From a checkpoint of a small CTC audio transcriber.
Model: 7.99M parameters, mfcc input, arch transformer, norm layernorm, activation quick_gelu, moe soft, layers 12, width 160.
Rows from block 9 of a small CTC audio transcriber, named by matrix and row number. Rows with one number within an expert belong to one neuron, the router's apart. Each number is 50 + 10 x the weight over its row's rms, rounded and kept within 0 to 99. All counts start at 0.
Before each expert's rows are labels from the 100 clips, of 14976, where the router gives the expert most weight on average: "responds to" is what is common among them. Only what is clearly more common there than usual is listed. The data: short read English sentences (LibriTTS-R).
# router: slot weights (model.blocks.9.mlp.router.weight, 32x160, trained with AdamW), inputs 80-159
# up: expert up (model.blocks.9.mlp.up, 16x160x160), inputs 80-159
# down: expert down (model.blocks.9.mlp.down, 16x160x160, transposed), outputs 80-159

# expert 11
responds to: the word "i"
router.22:57 68 41 55 62 49 48 53 48 45 60 60 60 68 64 55 62 48 62 45 50 58 40 53 56 44 51 47 35 50 33 53 48 32 34 56 56 57 58 66 58 35 69 30 47 42 58 58 35 60 52 41 53 43 50 62 54 34 40 32 45 50 55 43 25 45 45 63 36 46 48 27 48 51 47 46 43 60 43 43
router.23:29 74 50 63 53 42 75 53 58 45 44 40 44 43 38 53 44 45 52 40 49 34 58 50 46 39 56 45 73 62 31 61 31 55 62 42 55 48 61 47 45 57 61 39 46 42 45 68 43 37 35 34 50 50 48 57 46 61 67 30 56 34 39 41 58 58 32 46 56 59 48 45 60 52 51 44 52 51 36 45
up.23:60 67 53 58 47 45 61 63 32 34 44 38 39 43 50 31 44 47 56 43 38 41 47 64 50 59 67 50 46 36 30 61 39 34 54 42 48 55 58 54 72 46 49 59 47 30 49 55 48 48 57 61 57 70 56 30 69 40 39 64 47 57 64 45 58 71 66 38 37 54 46 63 38 45 37 44 47 49 59 54
down.23:37 52 36 36 56 60 32 47 44 51 53 64 46 53 46 68 50 41 37 61 57 58 41 49 51 34 40 57 51 60 56 55 77 48 25 48 55 44 43 33 44 42 68 53 58 63 50 44 45 53 48 52 49 48 44 58 39 65 59 55 43 64 61 48 36 35 50 59 48 46 64 56 61 51 73 66 59 34 32 56
up.24:41 54 39 63 56 58 35 49 38 39 58 34 62 47 56 59 60 59 29 51 53 40 51 41 32 40 58 45 51 73 63 72 57 43 53 51 64 55 40 46 46 48 53 44 57 37 57 60 44 55 62 56 58 38 38 47 49 34 39 54 45 65 44 67 36 50 50 66 39 52 51 27 36 58 52 40 50 69 22 44
down.24:42 46 63 47 23 47 41 62 37 54 62 73 49 56 46 50 43 54 47 59 47 42 40 45 52 64 64 62 52 35 37 44 47 57 49 55 43 56 57 47 41 35 43 55 42 48 55 44 41 52 51 51 55 58 55 53 39 46 68 62 56 58 47 51 56 48 67 53 54 39 47 50 55 48 41 65 35 44 68 22
up.25:45 55 61 50 56 45 50 74 44 35 50 41 47 49 50 46 57 47 62 34 48 49 55 52 45 50 55 58 52 62 61 62 57 54 67 49 49 50 47 42 61 64 56 60 68 54 60 58 43 50 40 50 54 52 52 45 52 60 48 39 52 51 48 40 48 54 49 63 51 42 29 47 51 64 60 53 37 54 42 57
down.25:38 54 39 43 47 50 54 52 55 44 53 49 28 56 45 55 37 39 36 61 58 44 51 45 62 49 37 34 61 39 35 39 62 40 60 45 32 41 72 47 43 45 78 33 45 60 38 41 62 35 64 47 36 53 51 43 63 41 52 56 52 46 51 44 47 43 39 63 43 58 57 52 45 32 40 37 51 65 60 44
up.26:52 51 56 49 56 48 45 34 61 50 60 45 66 59 62 29 47 31 59 42 29 44 35 51 47 62 57 59 50 42 42 59 38 35 35 45 48 50 68 57 71 51 62 41 48 34 76 47 27 57 52 50 40 46 60 55 64 52 27 49 45 64 41 53 43 52 63 45 68 51 41 43 44 56 42 52 29 56 49 62
down.26:43 51 59 52 49 69 50 53 31 47 54 52 48 49 38 60 71 49 57 54 56 65 51 52 38 47 46 72 39 65 36 44 70 47 69 50 55 51 35 50 52 31 42 63 45 70 44 64 58 51 42 45 65 47 37 57 53 55 52 46 33 55 52 55 49 42 59 47 34 51 63 46 48 57 42 51 49 55 46 46
up.27:42 54 49 50 57 37 46 49 39 44 50 59 67 50 42 60 57 34 48 55 36 61 61 49 55 49 57 40 67 36 55 39 48 53 62 46 58 59 71 39 34 59 43 52 32 59 50 46 58 39 47 49 65 49 63 49 55 53 33 30 32 44 54 44 61 60 65 53 37 56 47 43 64 45 41 31 32 58 59 50
down.27:64 64 61 40 52 67 66 44 53 52 54 41 49 31 49 50 65 50 49 45 48 53 60 45 48 57 51 38 48 46 49 60 51 53 51 36 42 33 34 58 39 39 48 33 52 52 47 54 46 47 52 62 55 61 52 38 43 37 53 52 54 51 38 61 46 36 31 39 63 47 57 67 46 54 46 62 58 57 33 53
up.28:47 62 43 51 45 44 55 48 55 47 57 51 59 58 37 31 70 41 53 42 50 43 52 56 55 58 45 52 30 53 52 46 67 59 54 54 41 56 41 50 34 48 53 48 51 57 44 67 52 83 40 56 46 34 54 54 44 52 42 39 39 77 51 35 69 52 33 54 52 37 62 65 40 60 52 45 64 66 47 56
down.28:57 38 51 37 37 59 32 49 33 44 29 41 38 64 51 54 47 68 51 55 52 45 53 42 42 33 43 45 59 48 53 42 56 49 51 47 58 57 67 54 62 55 61 33 35 47 44 44 49 29 48 66 61 38 35 52 42 43 43 45 52 40 55 59 46 50 49 49 48 68 55 47 65 54 53 65 60 44 64 65
up.29:72 45 68 52 60 69 53 33 64 38 55 41 57 41 60 45 50 37 72 63 46 37 55 45 58 46 54 49 48 30 69 58 56 39 60 41 45 45 37 71 44 35 52 54 39 48 53 68 59 40 44 55 54 40 68 34 60 60 45 53 45 64 38 48 35 31 55 63 56 71 52 59 48 43 39 49 44 45 47 43
down.29:40 40 49 51 47 62 38 57 54 54 61 36 56 49 54 39 58 48 57 58 60 60 36 60 51 45 55 60 57 41 36 45 50 53 54 41 37 42 52 52 72 43 38 63 40 48 51 55 44 42 51 48 41 46 36 65 54 52 41 30 61 48 46 35 50 51 47 70 61 57 63 53 51 34 56 52 40 52 67 59

# expert 9
responds to: the word "me"
router.18:24 38 40 44 62 54 56 63 70 54 39 55 37 45 47 51 46 47 47 55 50 46 40 51 52 63 59 47 46 53 46 43 32 54 56 56 45 37 48 49 43 58 67 52 47 44 49 58 37 45 34 49 47 48 59 39 53 60 69 57 53 62 53 54 51 44 53 50 49 41 60 50 39 31 35 48 55 38 56 63
router.19:54 55 61 50 36 45 54 48 53 71 58 59 64 43 57 69 58 47 41 44 27 53 37 65 51 49 50 39 43 48 54 43 61 46 58 40 37 52 49 54 53 47 57 56 47 66 68 49 44 25 58 54 50 58 45 55 57 37 33 45 47 64 59 47 49 51 62 42 53 36 45 47 58 74 32 61 43 45 49 39
up.5:58 41 51 57 26 60 49 27 56 35 59 50 46 45 37 42 54 61 64 38 67 42 31 49 44 44 55 53 65 60 47 43 41 37 41 47 50 64 56 50 63 35 68 48 42 52 54 58 52 39 60 45 56 61 50 68 54 64 25 48 47 43 52 31 58 51 48 59 45 71 47 83 69 68 45 54 62 44 42 41
down.5:77 52 39 47 74 52 43 52 51 55 44 61 50 49 51 58 53 67 42 54 22 34 65 49 69 27 37 55 42 43 46 47 64 57 47 34 46 47 34 45 48 65 38 46 49 39 51 54 48 60 58 55 60 50 59 45 54 55 51 55 58 59 51 63 45 35 48 34 38 42 36 54 66 59 64 64 66 53 54 39
up.6:34 52 37 33 43 34 57 60 32 63 58 65 25 55 48 38 56 60 28 43 40 43 53 53 39 43 54 46 63 52 43 50 54 55 50 54 54 48 39 42 47 57 48 37 49 54 56 64 51 45 45 79 34 65 63 60 57 53 38 51 59 53 49 42 47 42 43 55 56 56 63 65 65 47 37 54 59 50 53 42
down.6:56 35 57 69 51 41 55 31 54 36 40 46 66 27 25 58 62 61 50 43 61 59 54 57 56 47 41 79 57 62 49 60 38 69 43 43 50 48 46 62 54 46 49 64 56 53 42 40 51 47 66 24 48 40 54 42 48 56 66 60 51 44 46 41 62 45 41 42 40 47 43 36 44 60 54 35 56 57 45 51
up.7:63 55 43 43 41 32 67 39 62 58 55 51 56 26 53 33 48 62 70 51 53 68 44 47 48 46 33 41 62 44 55 52 63 48 51 40 44 63 49 47 45 38 47 52 47 57 66 55 62 47 51 43 53 44 57 61 28 64 46 39 38 65 47 35 57 68 57 66 51 67 58 51 69 48 50 65 48 58 56 53
down.7:23 30 42 74 49 62 38 56 35 60 41 60 56 62 49 58 48 46 54 50 61 44 54 69 59 59 37 55 34 40 58 51 56 43 54 35 43 51 48 49 66 53 56 67 40 43 57 62 42 64 31 64 59 48 65 42 62 38 48 48 48 42 52 50 62 36 38 57 38 64 38 32 43 42 52 50 51 57 46 36
up.8:44 54 61 39 57 51 54 46 40 41 51 37 44 43 49 59 37 57 53 54 51 56 49 49 38 57 44 31 56 65 58 50 42 45 49 35 31 45 49 57 56 60 55 48 54 54 51 29 46 46 50 45 55 52 42 58 44 52 47 43 53 23 51 46 67 57 28 37 59 62 45 55 50 53 62 38 54 43 64 53
down.8:47 59 52 69 66 61 37 44 52 48 66 62 75 38 56 35 57 53 53 56 61 43 54 51 54 35 30 54 56 33 41 52 59 46 37 59 58 53 56 65 43 48 42 50 36 50 42 47 60 51 43 46 48 60 34 51 55 60 53 38 60 50 71 46 35 47 70 54 36 47 45 56 58 41 41 55 46 54 58 39
up.9:49 56 49 40 48 67 66 43 34 56 47 57 44 43 63 48 52 40 42 63 48 34 57 74 24 61 45 46 39 40 62 42 68 57 49 47 43 24 48 46 46 44 45 39 56 54 52 43 66 37 59 65 42 52 40 52 54 54 58 45 53 68 70 63 55 49 61 36 64 51 39 67 40 48 48 44 42 45 43 40
down.9:30 42 73 59 36 50 46 57 51 62 51 48 62 61 33 52 69 38 55 53 55 58 50 26 45 54 40 54 43 54 41 49 53 58 65 54 67 79 45 50 55 42 52 61 53 46 58 60 40 49 49 43 54 58 53 65 29 43 48 52 33 49 40 44 48 49 37 62 42 26 40 42 53 53 51 65 51 44 63 52
up.10:51 39 41 57 73 52 57 56 65 40 44 59 29 49 43 68 63 30 59 47 47 63 39 48 59 47 50 58 55 51 39 44 56 31 47 37 39 46 54 46 67 31 39 47 43 55 64 58 37 48 56 48 64 53 52 48 47 60 53 39 29 32 52 47 54 49 39 42 43 45 52 52 63 37 57 52 64 45 42 59
down.10:51 39 44 42 22 47 47 57 39 34 59 56 47 38 47 45 51 70 44 56 48 33 43 63 56 66 42 52 43 50 63 61 48 52 54 38 46 53 56 37 55 50 68 48 65 56 42 42 54 51 66 44 47 31 44 40 57 53 45 56 57 45 59 49 44 45 56 54 61 60 47 46 44 60 36 43 54 57 45 46
up.11:48 38 50 55 38 50 51 59 62 27 52 71 54 70 46 35 44 56 52 58 47 72 43 50 61 41 48 67 50 59 46 68 54 34 46 27 29 48 55 61 51 27 61 52 36 59 64 54 56 62 31 59 40 66 42 48 38 54 60 44 33 51 49 53 55 49 33 63 58 36 50 49 46 38 57 45 51 45 61 50
down.11:58 68 53 39 53 51 38 48 51 49 48 40 50 37 42 52 62 48 47 58 54 24 52 56 42 42 63 49 44 54 65 57 50 50 55 65 58 43 54 32 55 65 60 43 66 56 42 41 52 46 60 22 60 35 57 44 45 55 55 47 58 39 55 44 42 47 64 64 34 55 47 39 46 57 64 52 33 58 41 43

# expert 15
responds to: the word "the"; voice: male; the word "of"
router.30:28 60 59 43 53 50 67 60 66 39 53 40 39 36 55 51 50 46 42 40 56 51 57 53 54 40 57 39 59 65 43 50 55 71 53 46 52 49 56 41 38 63 85 43 58 46 46 52 35 37 47 27 48 55 60 46 35 61 54 39 42 38 40 56 41 54 40 53 54 43 54 50 38 44 37 46 29 49 36 52
router.31:44 38 48 32 50 46 53 45 38 43 59 43 38 58 60 51 45 50 56 48 59 51 51 57 58 27 53 61 60 61 46 41 56 46 39 60 48 57 53 44 38 28 72 50 50 35 57 62 65 55 61 28 52 58 48 57 41 61 55 42 50 43 37 43 36 53 43 31 42 31 69 28 40 52 57 44 60 56 38 39
up.5:52 57 38 45 52 47 50 58 47 34 35 51 45 28 45 62 56 56 67 43 51 57 62 49 54 56 47 47 48 51 53 45 65 32 60 56 43 57 68 55 44 45 55 39 70 32 64 64 66 56 50 37 34 47 42 44 51 45 68 54 29 56 65 64 52 43 43 53 53 36 38 36 67 52 53 55 45 48 16 32
down.5:42 60 57 43 55 54 54 53 47 49 48 56 50 39 67 53 46 54 27 35 71 50 35 40 43 39 42 45 49 62 37 42 42 48 48 51 56 51 30 39 34 63 58 54 55 54 54 38 59 47 44 33 49 48 59 71 50 51 62 54 61 57 51 51 64 56 51 45 58 64 65 53 57 52 47 39 63 43 69 61
up.6:48 42 45 50 59 66 55 54 56 52 42 67 59 35 51 45 58 43 50 48 44 46 33 44 53 40 51 44 53 50 61 49 49 38 56 56 28 73 40 55 64 55 36 44 43 55 56 43 53 57 48 33 54 41 52 54 54 58 46 42 48 29 57 34 52 50 52 46 50 57 53 65 52 60 32 64 67 43 40 41
down.6:46 41 52 46 48 41 55 31 53 32 47 44 47 79 49 48 60 73 52 47 52 46 53 62 54 53 56 50 46 42 49 61 55 49 56 47 75 43 47 45 43 58 30 50 56 31 49 48 44 59 49 60 41 53 61 45 55 48 62 53 57 56 43 68 84 66 26 30 54 35 54 38 47 66 37 39 40 55 63 42
up.7:52 67 42 28 43 64 60 57 53 42 41 42 60 66 67 34 45 45 33 21 34 53 61 44 49 51 54 48 52 51 42 52 62 57 54 50 57 48 49 44 31 60 30 50 61 59 52 63 38 58 47 44 47 39 58 35 37 51 52 57 68 55 53 43 48 37 58 20 59 43 54 51 41 67 44 59 65 43 47 58
down.7:46 49 31 66 58 35 26 46 49 57 36 58 58 61 49 52 45 57 47 69 56 67 57 78 60 34 55 57 48 43 63 54 61 50 57 51 64 51 57 50 59 64 52 49 16 42 61 52 52 50 64 52 47 51 46 52 68 43 54 51 36 36 46 45 48 57 51 63 51 47 50 55 67 43 48 33 41 52 56 49
up.8:64 56 54 52 41 40 46 61 39 75 53 41 32 44 57 47 61 54 46 46 44 47 44 58 48 66 47 45 53 41 41 39 43 51 38 42 38 46 50 55 60 51 44 40 58 71 57 42 54 48 49 51 49 56 58 60 51 62 54 60 43 48 54 43 72 45 53 25 57 56 30 47 47 46 40 47 44 39 63 50
down.8:67 36 29 36 41 40 44 39 56 71 58 46 35 62 52 50 35 51 37 46 51 54 48 61 52 57 63 43 51 36 49 41 55 36 48 53 39 45 61 67 54 40 52 50 46 46 43 31 52 67 47 52 67 35 48 57 52 73 64 65 43 53 54 46 42 48 37 53 43 61 40 50 34 32 61 40 55 45 60 36
up.9:64 49 80 32 64 53 43 36 34 50 53 53 60 40 40 41 63 26 53 39 51 39 44 53 53 43 39 75 43 45 53 50 49 29 45 59 49 42 43 62 48 43 44 42 58 47 50 44 37 47 52 54 48 44 53 60 67 58 63 46 52 56 66 45 51 44 50 36 60 47 48 61 34 51 63 67 48 56 45 53
down.9:37 41 42 55 54 36 59 51 52 36 42 41 32 48 48 51 59 49 36 38 48 61 59 44 45 51 55 64 67 53 44 62 54 58 48 48 41 63 48 55 47 51 64 48 49 52 61 73 55 59 58 63 50 52 63 28 46 51 39 45 42 41 38 44 48 59 53 55 53 55 44 51 48 40 53 33 63 37 56 45
up.10:48 57 44 43 48 47 65 69 69 41 66 39 33 41 59 45 47 45 49 41 56 33 69 52 55 41 63 48 65 46 45 59 67 46 54 42 57 36 58 46 46 65 75 49 60 45 45 63 44 37 47 40 34 55 48 50 38 63 72 50 51 44 47 42 46 40 59 52 61 58 44 36 34 34 54 52 33 45 45 57
down.10:42 44 63 55 67 44 53 59 53 32 29 54 44 58 54 55 52 47 46 43 63 53 39 37 54 43 63 43 69 37 36 28 30 65 65 43 41 59 67 55 58 61 66 37 35 67 51 42 55 41 43 49 48 53 58 52 56 34 39 44 47 42 51 49 53 51 72 59 50 34 42 68 68 44 54 50 54 55 57 51
up.11:64 38 52 56 49 55 66 54 55 52 44 44 55 37 47 63 43 60 43 33 35 59 57 59 45 43 56 58 36 60 47 43 63 58 55 54 59 52 43 49 52 58 42 59 50 54 53 49 57 45 63 48 50 67 38 46 63 52 46 80 43 44 46 52 39 42 66 49 36 55 60 49 43 40 46 57 31 44 53 51
down.11:42 50 34 52 47 63 46 56 43 46 68 52 68 59 41 42 62 62 57 49 52 54 26 65 46 52 64 45 66 46 38 54 19 48 43 54 42 48 49 64 49 56 63 39 39 32 48 55 47 46 49 35 38 31 30 55 36 43 57 44 63 69 51 42 58 64 45 55 50 48 63 44 46 59 19 54 46 55 52 48

# expert 0
responds to: the word "and"; the word "in"
router.0:32 50 34 60 47 57 35 54 35 60 35 54 59 38 46 54 54 46 40 59 62 42 30 44 51 38 51 32 53 42 48 58 48 35 60 59 56 44 49 44 49 48 52 32 57 68 49 57 48 38 66 55 48 53 69 39 53 28 59 42 51 66 52 52 46 57 62 52 62 56 41 71 54 64 53 66 52 52 47 52
router.1:65 54 30 49 40 42 51 39 44 70 68 43 51 53 52 70 60 52 34 52 26 67 58 49 55 56 64 44 36 54 68 54 66 36 51 44 47 44 55 43 48 57 48 52 47 60 50 45 61 51 52 42 67 44 38 56 31 61 42 56 51 59 62 50 30 52 59 43 45 59 40 43 33 41 46 61 46 54 53 25
up.0:39 41 45 33 52 42 46 67 54 48 58 62 56 45 57 44 53 53 46 66 52 56 65 62 35 57 40 49 53 54 58 56 51 41 44 18 48 71 45 45 67 49 63 63 60 54 64 51 55 57 53 75 58 47 47 52 52 49 54 42 42 56 45 56 48 39 41 45 45 46 42 56 45 40 50 47 51 50 54 42
down.0:51 68 60 66 45 56 35 55 34 42 51 50 47 41 43 52 61 62 57 41 52 43 36 35 47 54 51 49 36 51 62 41 56 56 54 57 50 36 36 50 63 52 42 36 49 42 59 32 60 45 55 41 41 45 57 42 39 36 29 63 53 46 61 53 37 64 34 53 42 45 39 40 60 27 44 55 52 43 67 61
up.1:56 54 73 50 54 51 46 38 49 29 57 33 54 58 48 38 47 51 45 59 51 47 53 38 39 36 60 35 65 61 57 45 57 48 43 56 63 56 40 54 53 51 39 57 44 47 45 61 60 32 43 49 58 47 50 57 53 67 57 51 41 34 35 40 75 65 48 48 52 40 35 62 63 35 55 55 51 34 38 51
down.1:51 30 55 52 46 49 35 53 45 66 62 54 57 56 49 66 56 36 63 45 43 44 38 65 52 60 53 53 41 35 56 46 48 50 35 60 49 46 61 52 46 58 57 23 53 62 52 37 47 34 63 66 39 34 45 56 55 58 58 47 54 61 50 58 37 42 52 50 63 70 59 57 57 50 53 72 46 49 35 50
up.2:35 58 67 34 50 57 47 37 46 61 48 44 44 65 63 40 35 47 58 48 40 53 49 47 25 55 42 40 50 37 47 59 70 70 52 56 42 36 49 61 67 63 59 69 71 51 45 48 46 40 54 51 38 39 43 36 57 42 52 32 54 47 62 38 49 46 47 56 51 53 69 48 28 39 53 65 49 63 50 57
down.2:65 41 26 56 43 43 42 52 48 43 52 48 49 27 43 53 46 51 48 64 62 54 34 43 56 37 45 33 52 54 66 60 53 37 47 54 59 56 44 47 46 22 48 37 42 67 56 40 54 41 63 71 64 42 46 54 61 63 48 64 59 51 44 65 64 58 63 56 54 41 45 51 43 69 56 46 47 42 46 31
up.3:59 48 51 55 55 50 43 56 43 51 36 51 44 45 53 50 29 54 54 39 64 44 58 46 74 47 44 48 38 78 44 56 44 56 58 59 40 40 78 54 73 49 61 58 43 53 55 59 34 61 56 53 33 64 49 50 68 32 46 43 39 41 53 62 65 40 54 45 56 48 52 44 64 22 40 56 56 37 34 67
down.3:37 46 35 50 30 43 62 44 51 51 52 38 51 58 67 39 63 40 56 61 44 58 29 57 44 59 56 59 83 48 65 66 69 41 54 53 56 51 50 46 35 58 48 67 57 40 46 49 52 66 51 48 54 45 52 40 48 70 49 50 48 64 67 49 34 38 44 48 49 43 45 67 62 71 71 31 44 56 46 38
up.4:45 40 59 65 40 53 43 45 38 62 31 54 60 62 60 58 58 60 39 36 51 56 47 36 43 41 43 42 40 37 46 50 57 42 35 62 43 53 51 63 54 54 24 73 56 56 50 49 69 49 51 41 42 58 73 46 42 53 29 42 47 50 41 52 41 64 55 44 52 46 52 43 43 46 54 54 53 65 55 42
down.4:47 62 45 45 58 49 58 49 39 48 39 49 44 32 44 42 47 49 48 65 45 42 61 67 51 43 52 35 52 47 44 58 49 38 59 47 52 40 39 46 46 48 67 49 30 48 50 47 42 73 45 56 50 51 33 66 58 52 65 43 56 45 54 62 44 60 40 57 55 46 64 50 42 50 56 48 47 48 27 55
up.5:46 49 50 51 61 43 60 50 46 49 54 64 48 43 59 59 65 43 38 50 47 61 39 53 65 44 64 41 32 37 47 42 61 27 50 27 35 39 66 56 50 42 43 53 52 45 60 48 54 63 70 51 30 66 64 53 43 39 35 72 48 36 36 45 50 58 67 71 44 46 48 50 38 36 61 64 47 38 60 64
down.5:34 57 34 56 37 55 46 52 52 37 39 60 46 69 60 52 42 59 67 60 43 47 38 59 40 46 54 59 64 67 57 50 37 62 77 55 69 41 55 60 53 47 46 51 41 41 63 62 49 51 16 48 56 41 42 51 59 61 57 45 57 47 41 38 36 50 50 37 64 58 39 50 55 57 53 49 54 44 38 41
up.6:47 65 52 59 60 55 66 44 59 51 36 29 48 46 57 43 41 54 57 46 32 43 55 43 41 34 50 46 47 49 61 34 51 51 41 54 72 64 42 32 43 57 56 53 62 45 44 58 56 41 53 44 46 54 35 44 48 54 68 42 53 62 47 63 44 40 66 24 60 68 36 57 47 68 65 53 55 59 50 64
down.6:60 32 55 38 31 51 34 51 50 66 64 37 53 39 52 44 59 67 41 54 55 59 47 58 60 61 60 44 46 44 39 46 45 38 67 57 41 47 55 50 40 28 43 55 26 59 44 40 30 64 53 47 50 23 71 68 42 43 66 49 55 54 57 48 59 48 35 66 61 50 55 51 41 57 25 55 31 61 51 60

# expert 5
responds to: the word "to"
router.10:58 51 51 55 52 41 68 51 58 57 53 30 40 28 32 57 50 58 62 33 55 46 50 62 48 59 56 44 64 52 51 46 55 51 53 72 41 59 43 33 45 58 40 37 56 36 55 46 55 45 46 37 54 42 48 70 48 51 59 55 77 47 48 66 39 49 56 57 61 57 45 40 45 60 55 34 60 53 49 75
router.11:62 59 39 64 51 43 51 62 35 49 53 34 25 35 56 57 49 46 47 36 60 39 53 51 34 41 46 33 46 67 58 56 63 50 56 46 58 41 47 39 50 48 45 23 67 29 42 46 68 62 42 42 64 52 43 59 35 56 59 41 54 48 42 63 54 60 56 48 35 53 52 51 47 60 51 42 47 54 39 67
up.23:37 55 43 45 48 24 45 48 21 42 45 57 49 51 53 71 36 50 55 53 54 55 53 55 29 47 49 44 49 65 48 52 48 58 43 58 57 55 58 49 54 55 71 51 57 42 70 51 50 62 46 37 47 35 30 62 54 58 49 39 39 34 64 55 40 55 43 60 57 46 42 38 49 41 63 52 73 51 50 29
down.23:34 36 51 53 55 69 51 57 40 55 62 51 53 45 51 59 59 53 41 54 43 36 46 54 54 58 43 60 41 28 40 35 53 56 46 47 36 47 31 49 42 39 39 52 47 64 43 71 52 56 65 71 57 28 55 50 70 39 50 47 58 70 58 34 65 48 66 55 42 53 54 58 53 48 21 50 42 52 58 64
up.24:54 54 49 70 36 41 45 60 62 38 80 58 42 45 55 45 46 50 41 60 66 49 56 54 47 53 55 62 40 44 57 59 56 48 38 48 56 41 44 59 38 62 55 30 59 34 49 58 48 36 50 57 47 58 43 58 38 59 61 36 75 35 44 78 52 59 70 59 50 52 49 55 62 65 49 50 45 54 57 36
down.24:50 52 52 45 58 48 66 66 49 50 56 36 33 43 44 82 39 49 58 48 41 47 50 37 43 47 53 47 62 67 50 66 32 55 83 50 61 65 48 42 60 43 62 32 50 40 36 49 45 63 41 49 51 45 48 43 58 41 39 35 56 52 46 36 59 55 42 44 62 46 46 50 43 43 51 41 37 50 59 57
up.25:34 54 24 44 58 59 60 57 34 55 36 36 55 25 57 54 29 50 50 49 64 46 36 47 52 45 48 42 50 61 44 67 53 61 57 53 64 63 55 47 34 49 66 45 55 44 42 72 54 67 62 58 46 45 42 37 52 43 47 51 64 71 51 59 56 47 47 60 30 28 57 36 25 52 44 58 62 49 42 49
down.25:68 39 47 50 47 41 23 68 52 54 56 52 44 65 49 58 71 42 56 40 54 39 57 53 30 56 54 48 42 52 48 47 56 44 51 60 50 51 42 53 56 46 44 56 39 62 57 51 58 58 45 48 59 38 75 67 57 57 42 52 45 57 54 52 54 44 42 49 56 46 59 52 24 38 41 50 34 56 49 43
up.26:52 54 67 61 39 62 48 52 28 59 49 52 36 56 56 39 56 53 50 37 44 52 69 52 41 60 46 41 43 49 42 44 50 53 51 41 33 35 52 58 59 46 32 51 68 57 38 51 51 35 49 57 50 50 43 41 55 51 32 47 50 46 64 50 34 32 42 32 51 63 66 58 67 59 43 48 45 62 52 35
down.26:36 50 30 47 65 37 59 45 59 32 57 30 52 50 52 43 48 63 51 61 47 55 54 35 61 32 42 50 54 46 64 62 57 50 50 64 46 63 57 32 56 60 49 58 36 48 36 44 60 45 41 40 30 45 57 53 57 49 56 50 51 42 53 49 76 75 52 67 53 52 49 45 60 58 42 47 52 42 58 71
up.27:52 46 54 40 38 66 37 44 54 59 53 60 53 46 58 26 70 35 55 46 57 50 32 56 57 43 54 40 40 56 62 56 57 58 56 51 58 59 47 54 52 52 55 49 54 44 66 25 56 58 48 36 54 50 55 65 55 68 56 55 47 48 55 49 55 43 48 42 60 52 48 52 57 55 57 45 34 46 33 28
down.27:58 40 48 40 62 51 60 50 55 48 63 41 41 71 68 60 37 57 28 62 32 37 55 64 40 67 39 48 49 46 65 59 39 39 40 45 33 44 45 47 41 61 54 51 49 48 35 49 30 53 41 58 50 61 43 43 43 52 45 43 61 55 58 47 56 55 72 62 38 81 41 54 55 61 58 47 53 65 56 64
up.28:52 56 40 49 66 60 48 76 43 51 34 44 54 49 42 51 18 46 63 61 50 46 37 40 50 51 51 48 33 44 47 39 68 55 58 44 50 50 52 60 50 43 59 47 39 56 45 55 44 47 62 44 63 41 46 45 41 58 42 57 54 46 35 61 41 53 36 56 56 48 58 53 38 57 58 51 48 38 58 59
down.28:61 44 65 63 40 46 40 45 54 45 54 46 38 50 48 59 77 45 50 33 48 55 37 49 40 58 58 59 50 43 54 52 51 49 51 29 48 46 47 53 56 52 50 57 50 44 47 44 48 37 45 47 55 43 58 65 35 51 39 50 50 58 57 61 71 55 73 38 63 30 43 36 43 51 44 32 39 64 57 36
up.29:59 59 50 52 63 43 59 52 55 45 44 27 62 49 67 48 67 58 49 51 64 38 59 50 46 46 20 64 39 47 54 43 53 47 47 53 50 46 51 37 50 65 54 49 58 30 36 36 55 50 52 42 66 36 41 56 47 57 61 38 71 57 36 44 50 61 38 65 58 48 46 48 44 54 47 50 53 53 68 54
down.29:46 57 35 53 48 49 41 33 54 46 41 49 48 38 34 60 55 35 73 33 38 49 45 48 38 46 44 37 66 52 63 59 61 57 48 56 55 62 38 33 43 53 59 22 47 48 61 73 50 60 49 43 51 47 50 44 51 59 51 56 43 44 49 55 46 43 71 47 47 30 63 53 48 56 51 58 38 48 38 50